Rows from block 9 of the encoder of a small masked image model, named by matrix and row number. Rows with one number within an expert belong to one neuron, the router's apart. Each number is 128 + 24 x the weight over its row's rms, rounded and kept within 0 to 255. All counts start at 0. Numbers have three digits each. After the name is the row's rms in percent of the matrix's.
Before each expert's rows are labels from the 100 images, of 14976, where the router gives the expert most weight on average: "responds to" is what is common among them; "patch colour" is the nearest of a few named colours to the mean colour under the peak. Only what is clearly more common there than usual is listed. The data: retinal OCT scans (Kermany 2017).
# router: router (encoder.blocks.9.mlp.router.weight, 16x128, trained with AdamW), inputs 0-63
# up: expert up (encoder.blocks.9.mlp.up, 16x64x128), inputs 0-63
# down: expert down (encoder.blocks.9.mlp.down, 16x128x64, transposed), outputs 0-63

# expert 3
responds to: finding: diabetic macular edema
patch colour: grey
router.3 095:150152152162110127116137153147118135149111169108082136141096130141130140148150101179097111171137132114099141101122146142124089152159121142123113132126181123144125112103114123154103116109167092
up.0 096:118120116071114107149128094086129144124143159097111125150152143099115146158129134127140157091116164115146177108120104110122138132114129141143093171133166127103135080130140126125105122121090123
down.0 100:132143137123116141120127146111136147132160141120133133072133126152128125062136092076158144137142119159104135086142137147136146099122132141123128147111147155117141144124126184138115101125109124
up.1 078:117151162105118119116134146122138122120158098105104171117100127057146135120129136119178122131137097065143131121149123129119150120096131088108134126146159145110101121121102126116131173147087145
down.1 093:132125093106139158114135136106149117167140158124129106089124180167097137137128122148119152122115128133135128128145129079110118100138134120137181167151167190119128159125147138135090171138098168
up.2 151:162147144185137115118124134127129129104158142119096116156108132144176122153123090123091136158162176113089144108121116146151096130124073158130146150117155125104170106151129158127129128130142121
down.2 119:157128147077162124129096112100172117119095102128138068142112163135110162122094111114108115169115131141095147145139143127141080123107154140143127141146135122145098160131139121107114119141114116
up.3 103:107121054092085147100124140170148080170103178091124140133127153136157112118108154157103129135164108112138172153119138107140147132175128114112086143123142131100183123141140095167115122119109137
down.3 103:161127144108096074133131152097156114135076081111110117132119110145142158119100096137103104127136147168080094072134149119140113124126126137139153118145137136135154108158139177148120151135130110
up.4 072:093106138162086143129167123084143096156127116123105084110150096124110154098077116176132104130177114123139126156145168125142126135097111135152176145099131175091120135111104145133149161103141099
down.4 090:160085072113113153144139146153133176151153114167166168119107149116160097152142126144143184130118114094178146133109133158119089108118109122144130086150126151156130155109103120126156137112100143
up.5 110:171146118149101131136141155134155120121139108151110156121128088168147070139112142102101125118137114119100136140172137104131136162111125152152170167125112118179128125111130122144111097147150118
down.5 109:137133073173166108167103130164128196112111122114120132129123126124103136127113148148112127142118134116127147129173126152163118096125143114109166113154099136107121137094141146142097130148105098
up.6 085:153130102102114129114136076125086125133121124152111151146154110095101109147100116131130114122131091126142104121153133116105125099125134107169133096102126135113144119158136147080134119155166145
down.6 090:101117093159142109085109108125070158134149109073159154111125144104163159114133155145115129159139085117178082143116141151075174082171101113091157111144127138120111160161110147144165122107137124
up.7 117:102132101103125096166122133151130145122141169123141142129158136103153130121161143109149164135118117142140096114116137148095126135157147155113140092153113133114152083123121160156140103107110103
down.7 107:147114097121120105076152119148119110151181102150114145100136128143121155140145093157115109111127133092115136169104132121109173163115162119124119173143126158143140126105116142103113095142112136
up.8 120:138123167096139105182093137131104171166111144092139130155130110143105160135141124121154104127131169148077134114123133090122131100138176097118117120183145164133131116115141157123119106145123136
down.8 109:102134142130113087130130118148119109193118182132105171118104119154110144090130117127137094149071140137116141121098126142110143116121146132118133136084097083170125159112138141151131136151133139
up.9 082:133108134105092121133129076167143121140129132136134178141128102104183167188134140140103108145167122124104156195153106110126113151101120129137159091136123109109134151117108154142157134127129139
down.9 089:125131143128138109127127126165099135117120150117153163157132141096104150141139146125157123132102087172149125166118151102107152159125131136087157122135107136196161117084149110119106150139124114
up.10 101:095127088156091123072088149130133098136079166149110130128119096093149107129164132145125155079123127126106143144128158118143117092164087170110162127115089106160111161107151140125099163145133129
down.10 109:134134118115134129120165117142198141150121128120148151130166147118106105119119100109093105145160110126083132143145116123125168126111122151166073154145163142087168135112128179152101164099140113
up.11 083:120128161109148108170155122126140149147130161118089109083100112104150075147117162094135142143170117158125139140112164140101153159085090080106148155128156140147113152107134111145121112125111099
down.11 111:120125160168137125081155108159138132131139131165150133118134142140166154140116145171136139111162142124086152120136122108164127130145092165087157140145123156135111099123159144128135119108115175
up.12 074:125145150088176086152146151138133139121138089118106139124135107122129117128111140113115108136118142086166125118108099090088137125137150129085140112144124133160112128130150186150096081146149108
down.12 074:098150123152132116081151114125142079145091162146109161079147126136115104170121165108107160114099126115111106113112170124071138094163116093119136136096095146117138137131146092151133110173146133
up.13 100:117118157151107147106120153136141110067114097142131108097151098131124124119158121165105155124139055103125138093169145128172094088121097118128134153104166139100101175129130095142129105154162071
down.13 102:135132093139107169118138120153126097167129151129122127126105162120161113090156109090133097091137122166180121131117087065128144126086184120137115151117117096118127112120153109149133133092144183
up.14 105:123120087100131138120099107158152123135111087136081129141126134143137150150110153116082118142191117130122148132190147150110123135148108145136150117083130105132141104128114119163097126096098143
down.14 090:149112096157131156116144123130135138131134142167146118135106092156118141103124144202124100100134145139136124112164151144174149084153146170109174099151122182127082109152135170130111146153129122
up.15 105:089112112096152121105106148154111156155160112111139151115118102098102119118113123101168099134161136115087125084102089161135114166162133096133139118126150099146132084148126159143117092139086152
down.15 106:134144129093163107084077178120132174148117146097168149110117148158099159140152142098108140116130160136120130090145154095111131123095107108159087064142122118086097156137148136116119130139131139
up.16 117:123146118147140192118110156133151107128103108119089128142112096133082114135113149109113148136131140077107143168133133112131094162113094182143119143137098090122139101149152139157142127122097126
down.16 113:157129123127093096090115131159084143087133136115100127158151138137152109146127099118109142131074101108138138094127098152177198128140137079154109085096112135116077132143094124139155158088157159
up.17 106:102133122126157078077130129161163124127129104155092085081123136140135135142130120116127151073186124100148135135149133100076148136144151134117156078120070160114110125142099138174131107112136151
down.17 100:143126062186130108128124121116098126094156138139171140133173091140103091097063117136139124124137177137137118116130114148120133160146111172146152130125121144119117119096139130103104175130159134
up.18 068:114132143123133157120135105140144090101104115146144120112098152134155159118138172117120131114098160146136105187152114127129115136111119126136102163124133121124168098144123098145087104135189146
down.18 076:127144106119123118153109174136133117108148120118086124129094111109122144087124119122123135084110092122137145087169122086111116151128114132149104135125150128085134131126131109116128114131140115
up.19 108:151138137146098095145096149105141126143077134149103184124163131138144121116132135104119131121170130104117113096141119144111107201131051152143113118135124108142143124112140132143107102159101126
down.19 112:152104082128115133128116122111155156152159107125078131117153140123133110135085140130105107140142083107147145162099131113125144129127120092093158127102140147114137134175099120149130113139143142
up.20 123:118125117131091140097087127129151129099161121117118137162136124141101106128153120124077153116139136133109139134138119096111078124179130119133145160160149129140139127090146114120091103103085184
down.20 103:077114110126133123149130121106138120172107108160131103169129096154134109105113134097071124125117121106109124122144132141114127146119171155147120142096086171104094137160167105150129145158135081
up.21 107:126118089123111167109105123145155133112121110142152148096093176138139158153153154113106133110172141141130141127130100105134093144147115146152149103147137110135139137083136119122126128105118072
down.21 107:081119118101120089123105097135086142135147150161123129152100113143129125147114121132093150091159099125110174142104119076151075111194114143167116146117120133135151113132129096112093140140132096
up.22 093:136158140133130153151150139122155101134139138120156144130079113091111144099169142160136162118085117138134134106114123138124169101142155123134192139118138125164114104114147081151139127130113138
down.22 114:130115159168133128127111096152136133157083053114139148098149137145084141170140162137119133102161103117140108127126140076153098117135116089153077130150149110152118132141147092111139099087154150

# expert 12
responds to: finding: diabetic macular edema
patch colour: grey
router.12 095:137144080127151068136136121146147136101146149129118118098136116155108122153084128117149104185123130086100123176135117140181146137123100130107116154094140100121120144087127121092088102149103144
up.0 114:080100149120088169127122140080108122160150056135167133104141124154111104157110101153117093091079092107143131141134102105140115140151136129102128098139114130106085145110126154188106117115104100
down.0 112:108119081132115092119134145136123117139161194160144134141116112153131119151111163133166124137133113138128108175145143107137118131106139133115143132115150090116112111183089143121082157163122122
up.1 117:101147105149114125126106137152149140127145126136131158088118094128122153142124116111145079142112156104133134119095132107112133150109118129109129139115098137108107105151194127194134123122111099
down.1 111:169129095140140154123129160114118145127129169124160160155137155114151106150139149117095104134155175147113133117127114136103110114113150134094111136093093111119101163126138119142108152119084169
up.2 104:118137133102108160149126105112121158097125102145098129134118095091125113138125142102162152108138152129128126167132144098134094145138079120135127129093158143128132145162164169124161186126089122
down.2 093:196147072153132113150153137138130119164121109120176090104120123139086122117108138170131170131137152126164147141159108112069127110138122149088103140146089123126070120160108131129137141117109144
up.3 102:113159090114131118136124150124133088106104098119141191140101193137110143080136118125108145137122140136079184173102120143109117153149168154163143119111125135135142149137167146143094139142096104
down.3 108:120135170095137105115135127092127150187113128105160125147113054137079144109131130110125090126077148123106092110128137120142123128133164191131134139115145121077126160107096134099136160136121111
up.4 083:158120113116142123110102124144135112104133089137081130121151173118089135156103120107138153132093097112132110130107129111120066151103125136123161081163132127140106170153094127157125155098140146
down.4 101:153112139120129137103166170123176135160103116083152134121141092139128137105132087119096174195155121112101129137113146152136121149089110146160104129191153147135147154165106157119118155159120128
up.5 070:139106141126170136154128083121106111108158132158134121074145127108115115153125114141150152103153124143123093133108162154124115109127108158171122146109078103141119150147141158083135114138135148
down.5 074:127122160117096196135145081136101137107117099127135115143119117109125117150151166113137128144141114130091095126090118084122189136144100151147149121094126133131160133134122107081111122139169119
up.6 068:101146143094113132115155112105106132122109114107124134167089110093103158123092141096150152104122099134141176102123100147129148105114126138125153112099123113141099136140119189108160118137156154
down.6 079:119123130124139125112126161125103134158124133134174096144125090102124130094155123154111088107102126162131189165106129121159112102091132055136113128119148097105163135141092118140110146125108143
up.7 083:120135174098082144144151089138121131108127118129120170188118108102131131127161154078112141126109145149106118157149147122093127170138109133154100119151132089129132124106154102170148140124080103
down.7 077:165152128150134128111117126099167165144105101116126106161100120113124102146127129135132119189135109140103162147114125093132145097122120144100156083101132119122065173124103169106122105114153129
up.8 132:129082156158115120127126114133138143099157139132107120153148165089167144138150138148143110139126102131134103147101123129136135142102168169141166200125142127141105132155122084153133107062134107
down.8 101:122128111152116116125091134147115155142123109125130179143149085140145121105098110158141114137122102138114155128106122205131142130153100191091172099118143134116147144088130139140109173160095087
up.9 127:144113070105122117149119155175131131156151119127165151156154138067146170127092152100106124127160173114142145130138112146120144088077091119144136097114116131145141125084161106157127106132116137
down.9 113:182140122138150146133130091117145168112168125103108089133118139135073165138117104116109121127130133156126123149131155162124146123077150178121144061180142147128096134128131137135093142149122114
up.10 126:156123140139141125112113177095101101099157090103115138110150117124156079101120147110134139144097069146140146127118132151125143101140111144170133140110109140094118138144122129199118104196107124
down.10 105:103122170106159094141148126162100150118106128148084155108122124175104121130054145089119146148158108135070126140108154157122122098178145127137138109124130097147097131161084150076087103124122117
up.11 115:127107119161136088127168128131148096121122139130136157102163143102140105104138141097096188133116140146170132155113130094164131142112115131176144094132137130115121100139128119164166151138165117
down.11 115:096134162126177128135111152129104081155143112135153150158123163147151100095138118142155123135103084148109110063093115117159149137128104158123172147161112137140139108099135111152137118122112139
up.12 112:154179117108126121135121180145132118134180117136099133117164128124099111138168146119148097131170118093108120135107111065126165120102093128138158147084134127094150100156141139144123145133159198
down.12 119:176117133069141150102116161108139175115074125093117154105109114142122124172131105107132132136120126124142098157123141151141143151120113142109139087093113158159109164190095113115120162188136091
up.13 135:157124157110158134153145156148133120175108110126108135140105081161128160105132089159138087112138178113126152133132106112127107128144119116121134142111099122107117145161138092133096136080123137
down.13 127:115148134132089085121129141110113110148134107155108127117124091144110109087083126111113124111140123136157126150159137148116118125147205163136133095115165145134113138128133112144132135167108112
up.14 081:118115092159123121124141157104152166122146125132125124134104149107122096127168127152136128139151084142155139089141082141136182105132141083150143144119159092125127109084176112118127140096137091
down.14 088:115096167114106119099109123155111110151128115141167139112107068118113117152098120166149145122082150129115108160146157135155133149117137149147131157132081105156100128174089076122111144132194105
up.15 111:118138125106124122094169095112134138114119126143123101115132087156134151146135119161129115117130112139097155120164129114146138104130123122122120176152146156115111094121146080153090099134161120
down.15 111:161160120135128190137136119120151086141099105118128128089140116111141152125157115120102105117139114121100126165132152088134128160101134175096084153122113154165119092102139128119123127164127117
up.16 078:113120155126172102098129143117123131157143119141142160133131144120101119147145124128141101091109100119127176132104159149164110158109156157107167139149114140088125090160166179107102146166115095
down.16 084:142103146134143136157142161149124150125072107156134127141111143081122142142132136102152120114166132181150139118170081162117121122154128123141134161152112093149103096138118145143122090138114135
up.17 069:111151136116137087172100167144144134125130152105128198118130126113145136137152130118074117092131144159101120157188130122125101139148153130131117133141112146135143122142139118137145140138109093
down.17 074:104147122103178153096141171110117121119103107135166100127157127146129147122083134122132078141147111132146104127136115153135088114154138091119126135123111127154134119115112163137112146152141111
up.18 075:163126145137152146119123192124116169127138142139164175121139138110102154159161128134153123155113157155122115126139120099116091105120097140120114117154135073142130100143100149129118122110174129
down.18 077:126106152146132144087185108161127122126180128124159112083082108133111146107157114135092141149144136120134086126109115163091156115132098138128180155128151122139179125122160124148087141168108135
up.19 121:080119148100150117119113150122152099096148105125105139167156174145145137132106156110120150145120126119136120150145110151128122100130076133152134166114121106092140169209142198143114129097107126
down.19 112:085110137160131110175147114159105111091151123183128123163120131126133144131119122138085122105114113111143155133130106121129141128159101143133103145112102118153140156148155114131131127157145186
up.20 124:119110130134132089141136202105114116131155116156119094118142148132149171087130148108131131167125165109121139146103116146161120133137114107160151122123132108112145102192152109139110118114173156
down.20 115:152137133141109118128112148088134166137137115148123090127139125148138115153096086132121106121104120131086162132137165140125128097158184111073142103100076139161132136146138111138156132125154133
up.21 104:132106162149173145112089121128092130088110144132147094152122100128150143107121148119145123128114122130142101098097131127114138090162101074158138106156099113121121110177137113094150143129140124
down.21 105:151100128109116125111152148083176115158099121146111135091133123190104118136099089118142099140152162167117103091169125108166149154169167131085170137102098131139126117128141111150126128158139158
up.22 092:107129125124117105098092090087143158137152128082123131062093117133110121116146148125117112111133110208102128151095149122082094139143146141125128157142102104109100122130131119140120098070147129
down.22 106:136148119129100128167146150167101122150143094107149137134149138157151133155128117119178154110122146088091145107151166164098127110077120110141136133142159131102132117117144139090089105143097176

# expert 1
responds to: finding: diabetic macular edema
patch colour: grey
router.1 100:102145090124140107138114123182091115117129120111123149109169097143142119138150076127105102126106094163119121159116127107194116134135163140116112103154102092142105100107179130131079116136118120
up.0 124:120149158131123147146116107097092120111125140136119143139169137092131119136137124137115131115200105116121158141136123116115099133128142146156121127113113153137142123079113136120083071123151100
down.0 123:166156109091114135165105118120148179128145114135124072178154104159142151116094091111122126134048127123121183103129159153130147111138161119144148102132091138138125124147165135125110167164135118
up.1 115:141145142129170151167101186141139127126145131160159094144107125114150108113134184077138110139067106160108166102131103101149100111092123129129122107089141107097126135155151139099128111127134148
down.1 117:133119165157113126144134128134154128084137124155125106149145134115134096107035122157146112098074110100124112098097088090114113121126145148140144110174115095162135124120121155159095100141141134
up.2 095:167131073114136136115148122118101154114131152100148148094124106102166143107135132116130091102125129122125121091082067087133058141108120104123142127138123093109163145131129134147106151159133119
down.2 105:089165124124176157108139087120141115149096112174123112186123130141132100115090119124147110133108164144087098141126104114124132124123141124153146127118090107102091127106121079170088122100112115
up.3 079:179119080099122106122134123159101146142123148107133128115121163125151101114152131129080146106119121094081095111154092071125097116115129115112145145150114199133151098092159108130133163094135091
down.3 096:136130121112154129099078087110110120140113115145146084182108115121159189093136086147134080129112129139087098110137142163100149106133147162132148139113105125110090135096145140120133148138137114
up.4 103:124120083154137183111155143174158162135119103068142128121130135128163152145110095163132138126147116110131105119102080153146117119122154134074088124120112089140106098138155128126095131121162125
down.4 100:129143136135131084158108124153123141110125109148150100131092150125102178135116120117087118130093099077091130124116104103132094133163118129099150128152109120154120186119150113114146135143175140
up.5 076:134168100118146133143114106130147169145124099128119110132161167098101147173147142106108138112128156150161119133122137098147126114097122106166189160123110115104116157108129101108098123157099088
down.5 085:143114124111110093114131139118124158153097169114131135098117126126112132155130122084102151112099107118107145096122128162119147123149116106147127130172141139122137127141177131147129156118103115
up.6 113:144101136132145122166158140112151176105097108138157152094105126147161079138104154147130170083129137165119129074107122146087115090160121130062111066115127145157102099136133127130137123131110124
down.6 110:152142123080106131104089143130125108128168150095168116120141107173186183086106136154106125138112142128107120092145135131143122138117163083114144132135103122159078141125119115158103131093155125
up.7 092:147090174153103160129123100130152121131132087104131155145136105142099120113153134156121122118161096094198128154154110130145113127098144190158124156141121146133132179105162119154118125106140134
down.7 098:095153081111134114159135129123116097152158125136128157112135120122129095105123103148141078119120134145145164142166101064111114112137091124106131133156091147144114139139113118111144145141098129
up.8 128:099146127138158125130135124136093141130124149119134144092120156125169133161151120090147125135076147101111150122112124119166120147110125119161129123137127102129136096127126129171104094096169113
down.8 116:124132136145123141145118115106133145140140150122149134173094141162115101121130127181151093150166155136107106150140152111093188087097116127098125147127122145118117122126200089131153185117136120
up.9 103:115177171164158104100112101168139170121151133127129111111157150125138123124148127106166135159126137140160097112120119114100140159187137131142124097144109092092120128181113127172131134153106126
down.9 114:132118123166160099087159168138135152113118122072180152143093157150120130116098107101121136125096144100184149102122127129168171143152151113153109139174170140170160151109153109138117115108143142
up.10 089:108131127123114088130174153141140137121132105119094123141162150097134118128092124117142151153124078157127138149165115137128183099129098096171115114160158086104118115152074146078102184119115143
down.10 086:166096099122200098121126164127075136086122121150171126115128121125108126079143139128156115124124121074124124118092132105157151154126106109087110119173122092097102124126082151157115105148133103
up.11 063:138122093120156177168129159131140143125132091085161154143109155105135120117115129124124130126149146101190179145099155114137135132135082155092117124145112095124132129114123126130095154100180047
down.11 073:101131103152143100108096135106147113089063118128143179130133095154130142131132070116163088111084146116117139146147108097122134130128158118086102120111125131113105108132145124165104100097166142
up.12 091:087166128135134144159142084162107143101144136103107158096132132128139163129147154166111162119122120166095120102112090111158132183117076101173078101123125097134141109132153124118107123101109078
down.12 103:113141118147162079114141113116091162100125128144112123146113154148128129151116067142099076120138127105109117139127130129148176109197151104109101153137112136107110147120164122156155074128163134
up.13 074:160171112115121134147143123097142112132086144123108144108129138104132127139107137151141132119132090143110198106104070179136099100121117105145145116118141097162121112127100114130094097176115123
down.13 087:187123122149144100126107181110137142114090143095111112133149136153109163152106117059137135096099152147135143125161115097152131136123111116148101142087121092131105164136117154088129102117127113
up.14 127:142119179112102143075188129134108121161163146095155168178144184090181136108103087129098139167158142141108181120117125112109109126113116121157083166126161138139143113094135119138111112156123142
down.14 104:141159114125158138130063156123123160129153128135149132130149119131089127137091104147133145125096131147115138156099115120122117139074173175135154126121116130114155143179117138097137123157138138
up.15 083:104130182097116151102125164140105114110092104139164136164144153103158122102108146172143133139078116083049093164129088137109122138121123094105102126140158133116148078121171142110160119136107119
down.15 094:117131191110137116118108089173085150125128072147131146137092114155130154126124074136131116112131162125099104125116126133124129141139144156114091142159136126136116136109143097086168097108169190
up.16 102:148100141128128146138142138144104115153133137134142160123136123171160123131111120074129122126124119171149111106176079106143118107145127113159145110149116151124108158100166140120094130158110122
down.16 106:117153106123113128112138154111100155101151110112104099106126177118081115107096110136132104117102181124130064124088108159182136121142104148116122091134102142138139137161130118150094101144136142
up.17 114:138137173132140120158141120168129123145131133113144153152133144158113149130122102174105149154119133178156149107165130111115163125081168162155118094126141072107146121091085093138107108110103143
down.17 106:163112081144114076098132165145107127135146158141114147082157123169104091147107151123156111172125105118139108152082137109131170138128068086120111131114127141130102146136127146136139155127119128
up.18 083:125109171086132105110119138125119090144137083155092141108154138132169146135160151148149175123160111114135136122119113144098125169167142127166118120164147161123110122099096101103090112174103129
down.18 101:135135098124160143148124173077092100155131171126103116085156167079112133170121151103122106136157128143112137110166102089127147151102136108175141131137155145117118157112112150125117124102122091
up.19 077:147168095142106122134149102107159102167106126106088191074145165080132112107127087164127144141131130120105157112117117100153126139087112133192160135085135101113126140101087129090148113160145118
down.19 088:108129110138145117129114137128136108147092156150134132072126170137129144126140083092127105137123140105120115151128131108136110173155105128128136080087116141091134137110130116156157129098151125
up.20 085:146164105134126134045121105157136104141153129131159129121145118146134108099173097143102134137169124147113129107124125131101111112127139168102139159142121148147127120140117152143104136133145141
down.20 099:134146117156126110126130176111129113136157131164148131130106095133083147138114099153131111130133144140066138157111121127093142142139114125119130099162112069117129128147131137105105169122133120
up.21 114:073143151138128164113098107145122113143132143112148100070129157124138140179121128118094118107118178144064129122103139125116136161141135133131133150118101115146102119123101145084132148098171088
down.21 102:120175119169085138121121095147163112134111125104120103139154114181152127097133056088120124111140121109147174119126145136115136085141157175126155171137103155131090137135102115138123164171091145
up.22 070:149128130151117119120092131111124112129105122109133088086120141146189151146099116129088152137139123108146084145138118122157136138126102077146131123133138169110162161125121139096141145117137132
down.22 079:127108172130099113083102086121157161120130132106123167163105133171156172125165171138125095131111105149148177137139125128122152109140128132115127104098129127142116130165158143157112114153070121

# expert 5
responds to: finding: choroidal neovascularization
patch colour: grey
router.5 090:107162110131149114136122116155133163132108108103131110106179104129073108120108111133151128123167120106124151197137093126148141112135134147097119069130124142134123140107132099111107126152116177
up.0 120:138119138110103125090138151133120132114128123128127156176147123160118126136101090162123132135138159119086144172168150133080082122156067152142126108091150139128109134119105117137085136097152168
down.0 111:136160141149129141124136149132136154113120149103124138111071131142143118124119114113143101100109176100080123105116104086144127160148124154148094136118118091138080118133139122150151117111153144
up.1 103:113100173136095166181100115124165112108128114084145079119078122077155120148130117090117095158109140118159152140112147132137146092102119111154104170130132136124132157116093134109173148142136107
down.1 095:123123155102153171127117140138141147128157153140133133096155122163133150113111111098140103141147153105135107150174132087158104125134128131091130126116132137095046130132131146138083124153131120
up.2 091:117154149159133095155126149111145104160134110161130122135099108125095135122149099124171105126127140167134122116141134173097148151110117135127120137142172175128087090139073157091160149133121159
down.2 098:144097138119108091132099125148101158133114135120141127174116123147160153095088133159110092134110129090122140121136125145139139144088096164127108098126100156149123094109178161117146159161132181
up.3 114:125075134132132106115139152160143147116133154150121107125170172102116161153126148138135138111180112135147148119111141106102115138147104143124100129159160113099135131108079137102132113117154121
down.3 110:141143075109115148108148145087103121117145150080127154127143167145099096097125143122091104121127135127152093148146135151123121143109150115133092111127136120121086100138120136105129117117092161
up.4 078:115166088131112138117117132136131107145119087111085126082126135143172127136148111130069165117139094211142134173093136148175161111148124112127116149144114126142139161143124144109116102105103083
down.4 091:127122159114130099076139136128130112138081119144106156106106122108064117152099148120066138135158167124111170133071111133127170140098168148136134126126150101126119128141136132151116105062174085
up.5 095:120124130123115131152058120138149106151117116138126104114106121160156110097117144180103080101136108140085125120140136116108186108137110099112182142130099168114153129154165153117095162108121113
down.5 097:151171113114158114137180128122149119127120188120112136166148116157134119120111156146129120114178084134168138101101136116119159088090101122140122131100084101120116152102100126117141130079097116
up.6 072:141082119116096160128161107126130128138134109096136134086140111127148098160052125111068158162106115073144136160134109140098115146125143155133146130132125115172106126092148087108095109106118148
down.6 089:149132134137110152127098110095154146098135145137129141090129127069158095146137164139125167148118110114111130115134158138136124158156157175103096159175120099138132163127103157106141158169115103
up.7 090:150121123093154168155145142135127120104155092121140128137142141149134164125128141132138096136108125133125127127097144103136125094125104112140075130092150164151107135138141117137101096082116143
down.7 095:107147124121094098066096150101119099106132166122128118112153111148132115129092162165127150149127138132127166134100121139148162114141148124119140126121134069157120132159136144148127166130109159
up.8 119:148148125133132121116113143103138146121123131157105098191130122170156151163125094118108104116163159128102113088096088146154169104156144111137099131125136140104134165149128135193106122113148126
down.8 115:141139116145118101114124130129143150126144103150119106116125146143146140120085108107127095156122096144164138076124123104088118162136096152162157119131162100183086134126167137119151094139112142
up.9 109:123085178163103126148148124108123094122134124093117115127110108109127125143157111135136129125105117136157101125118157121114098114185130171092121101109198160151124125102111094130122119090127101
down.9 105:131170163088129158131106120102169125125151155137101100128136146136094155106142134117133118102129123157096082153147136108185154141106136126111104107117134148116125147174126147133123161042149170
up.10 125:161066173171129144121086129140152137148111135128114162130132157071139135153107110113132137090123116123126117114162156124090151088143131160140068119127134142176118065102148123123172104126151171
down.10 103:145108119102159098144147110104125144163154142169139105128128106075098160133167120087104144121131103109128185185098142105136152139091154074108105114132106144097090123146200125126151120120073104
up.11 144:124136183134090124152131108161103100140148123128122124125111113070119124120149126111142132146106093143148143125149124130136150143099175100154140073140164164085112119146100124145112104134132162
down.11 115:167136130120156113135115145166116164112102105106183120190135108116109186162134145143135118145096092133117132124130170164123138121163151107168143150128149114120130140104151116144114148128154135
up.12 120:116125169119113161151122115089159074102128109123077145097155176141118096088155104106125117128153122105144134167099129146138107115121156130128139146164165098140147092114134138158142105140132119
down.12 107:175137152101174049157147152130111158141140135098096127107121142177144088141076127118146111168142140098131124142108133138130143123146142125124175127161139151141075137156155072119119129131144136
up.13 102:091077119127125154130148150153154107160166123170111121093118139107105133108126154118115106075120156127127130110128110091089136114149158119168119099148145134137131183157133145097139167148123157
down.13 104:122114128146206154138103116144133156141138107113145159143161108177115129109113148131184116132105142147133137152134144156082118165131143140106120152158108133135105082165147131132146142115095128
up.14 085:156102154194104135102120113135117144157117100130087130132110134131115129129142133147160163086111119132132152116123099114107151131167138134120180113132136126178127122138152118140169141160138118
down.14 083:179096105127109109126100088152138118105110121139137149122108107120092086121172104136113130110113068132113161133130097055126138097118136123142109112120167102089110154128146140145157162090157141
up.15 092:122125115183139131131136162111132130159142151099157103147108128130118115120134134138110153153142133132153118148124096151162101103111158153178110122134119139124091176159120139135135049142132145
down.15 100:139091167112194140124114154172145155141123120149139113107131063142171101154143126083126121121164104119101154126130148132136109114103128076104133104113163135125094131138142115154118115132119128
up.16 118:129180130132132173139140132124120148112124168124147153130166176089134129089142166091105146112133112144114147128121100100103135172118176140131145137161126118115139095156140132148149144135162137
down.16 104:125156109140135063135124128128150135109145144125142121113142095113132133132115131142120113118139102145115196100130169150129117140134113156198142125126158117163115108126151117114092091137142143
up.17 113:147099132148094105057104136165151148120127131097143164119102101106117142115104095170173160102139186118163131113122128114133160112158099134108103157130121110128142107165141140148158114113112067
down.17 115:163105131154102150133137127120142108132135119156123141125086132148134130105114165134073143097126137130104170156119121112107127114143129144130130089135152107173073076154127146154133118122166094
up.18 096:135121143146099112132128116117091136170123124129162140150127118128128111157135161142136125130112137130113080089156146118114159109166112150096060140105126157082170123119121091090157106106082147
down.18 097:142119139112163168121100123101124119136113136145100135138139148144153145160079127149116108132164060120130083142159109115156154137134172134105153109151098100119075125084140144185105165094143144
up.19 128:153191122129133174109123123110123158151147121124099103120099145151156176117132121157092055125135082112123130119139099076157167056106147133146125132122150148103168096161149142132115115138138126
down.19 119:112108139114170109137144129140109137090111152147183151167075155179128109137129182109111149114133137096139136119137159149134100115125122128128128111117184092102150098150109124118110123145152121
up.20 090:142122158125117125135122137093118124157115102073144099183150155128111155126126145154167128111113141144165103145109154113128133123114130113083123102153107141133135156156139078161105133145129117
down.20 101:100104155101096129117130159089097132103130130106104138143139151139126135147169121108151131138131079150146150188136122108077138167106138163123129096130161135084084114067121135103129155115118129
up.21 088:098141133143137150101122134111161134141152123151121180116108102128108175105152121124145113098144165130098095099131116105101096097132136148130105112102124133148126138155148125111148124124108126
down.21 105:140156161173141142139128130124141153119142150144105123159149142176153097172122116149113142133093130130098092137105087111140141121114164132133153159136127129118143135138100134114126075120169116
up.22 088:135128143138108114149179100120122105168096100137146171123153125120127140159160103117124171111177127095096130132123094075134114106108117114136147142170129189136158109115165117124102132149109136
down.22 095:110140118056142128121153108110103149144117123132096127152126088142101142150148179179088124159113122087125123120144154150171106122078136149113127129135115186116094139153144140142147123096137153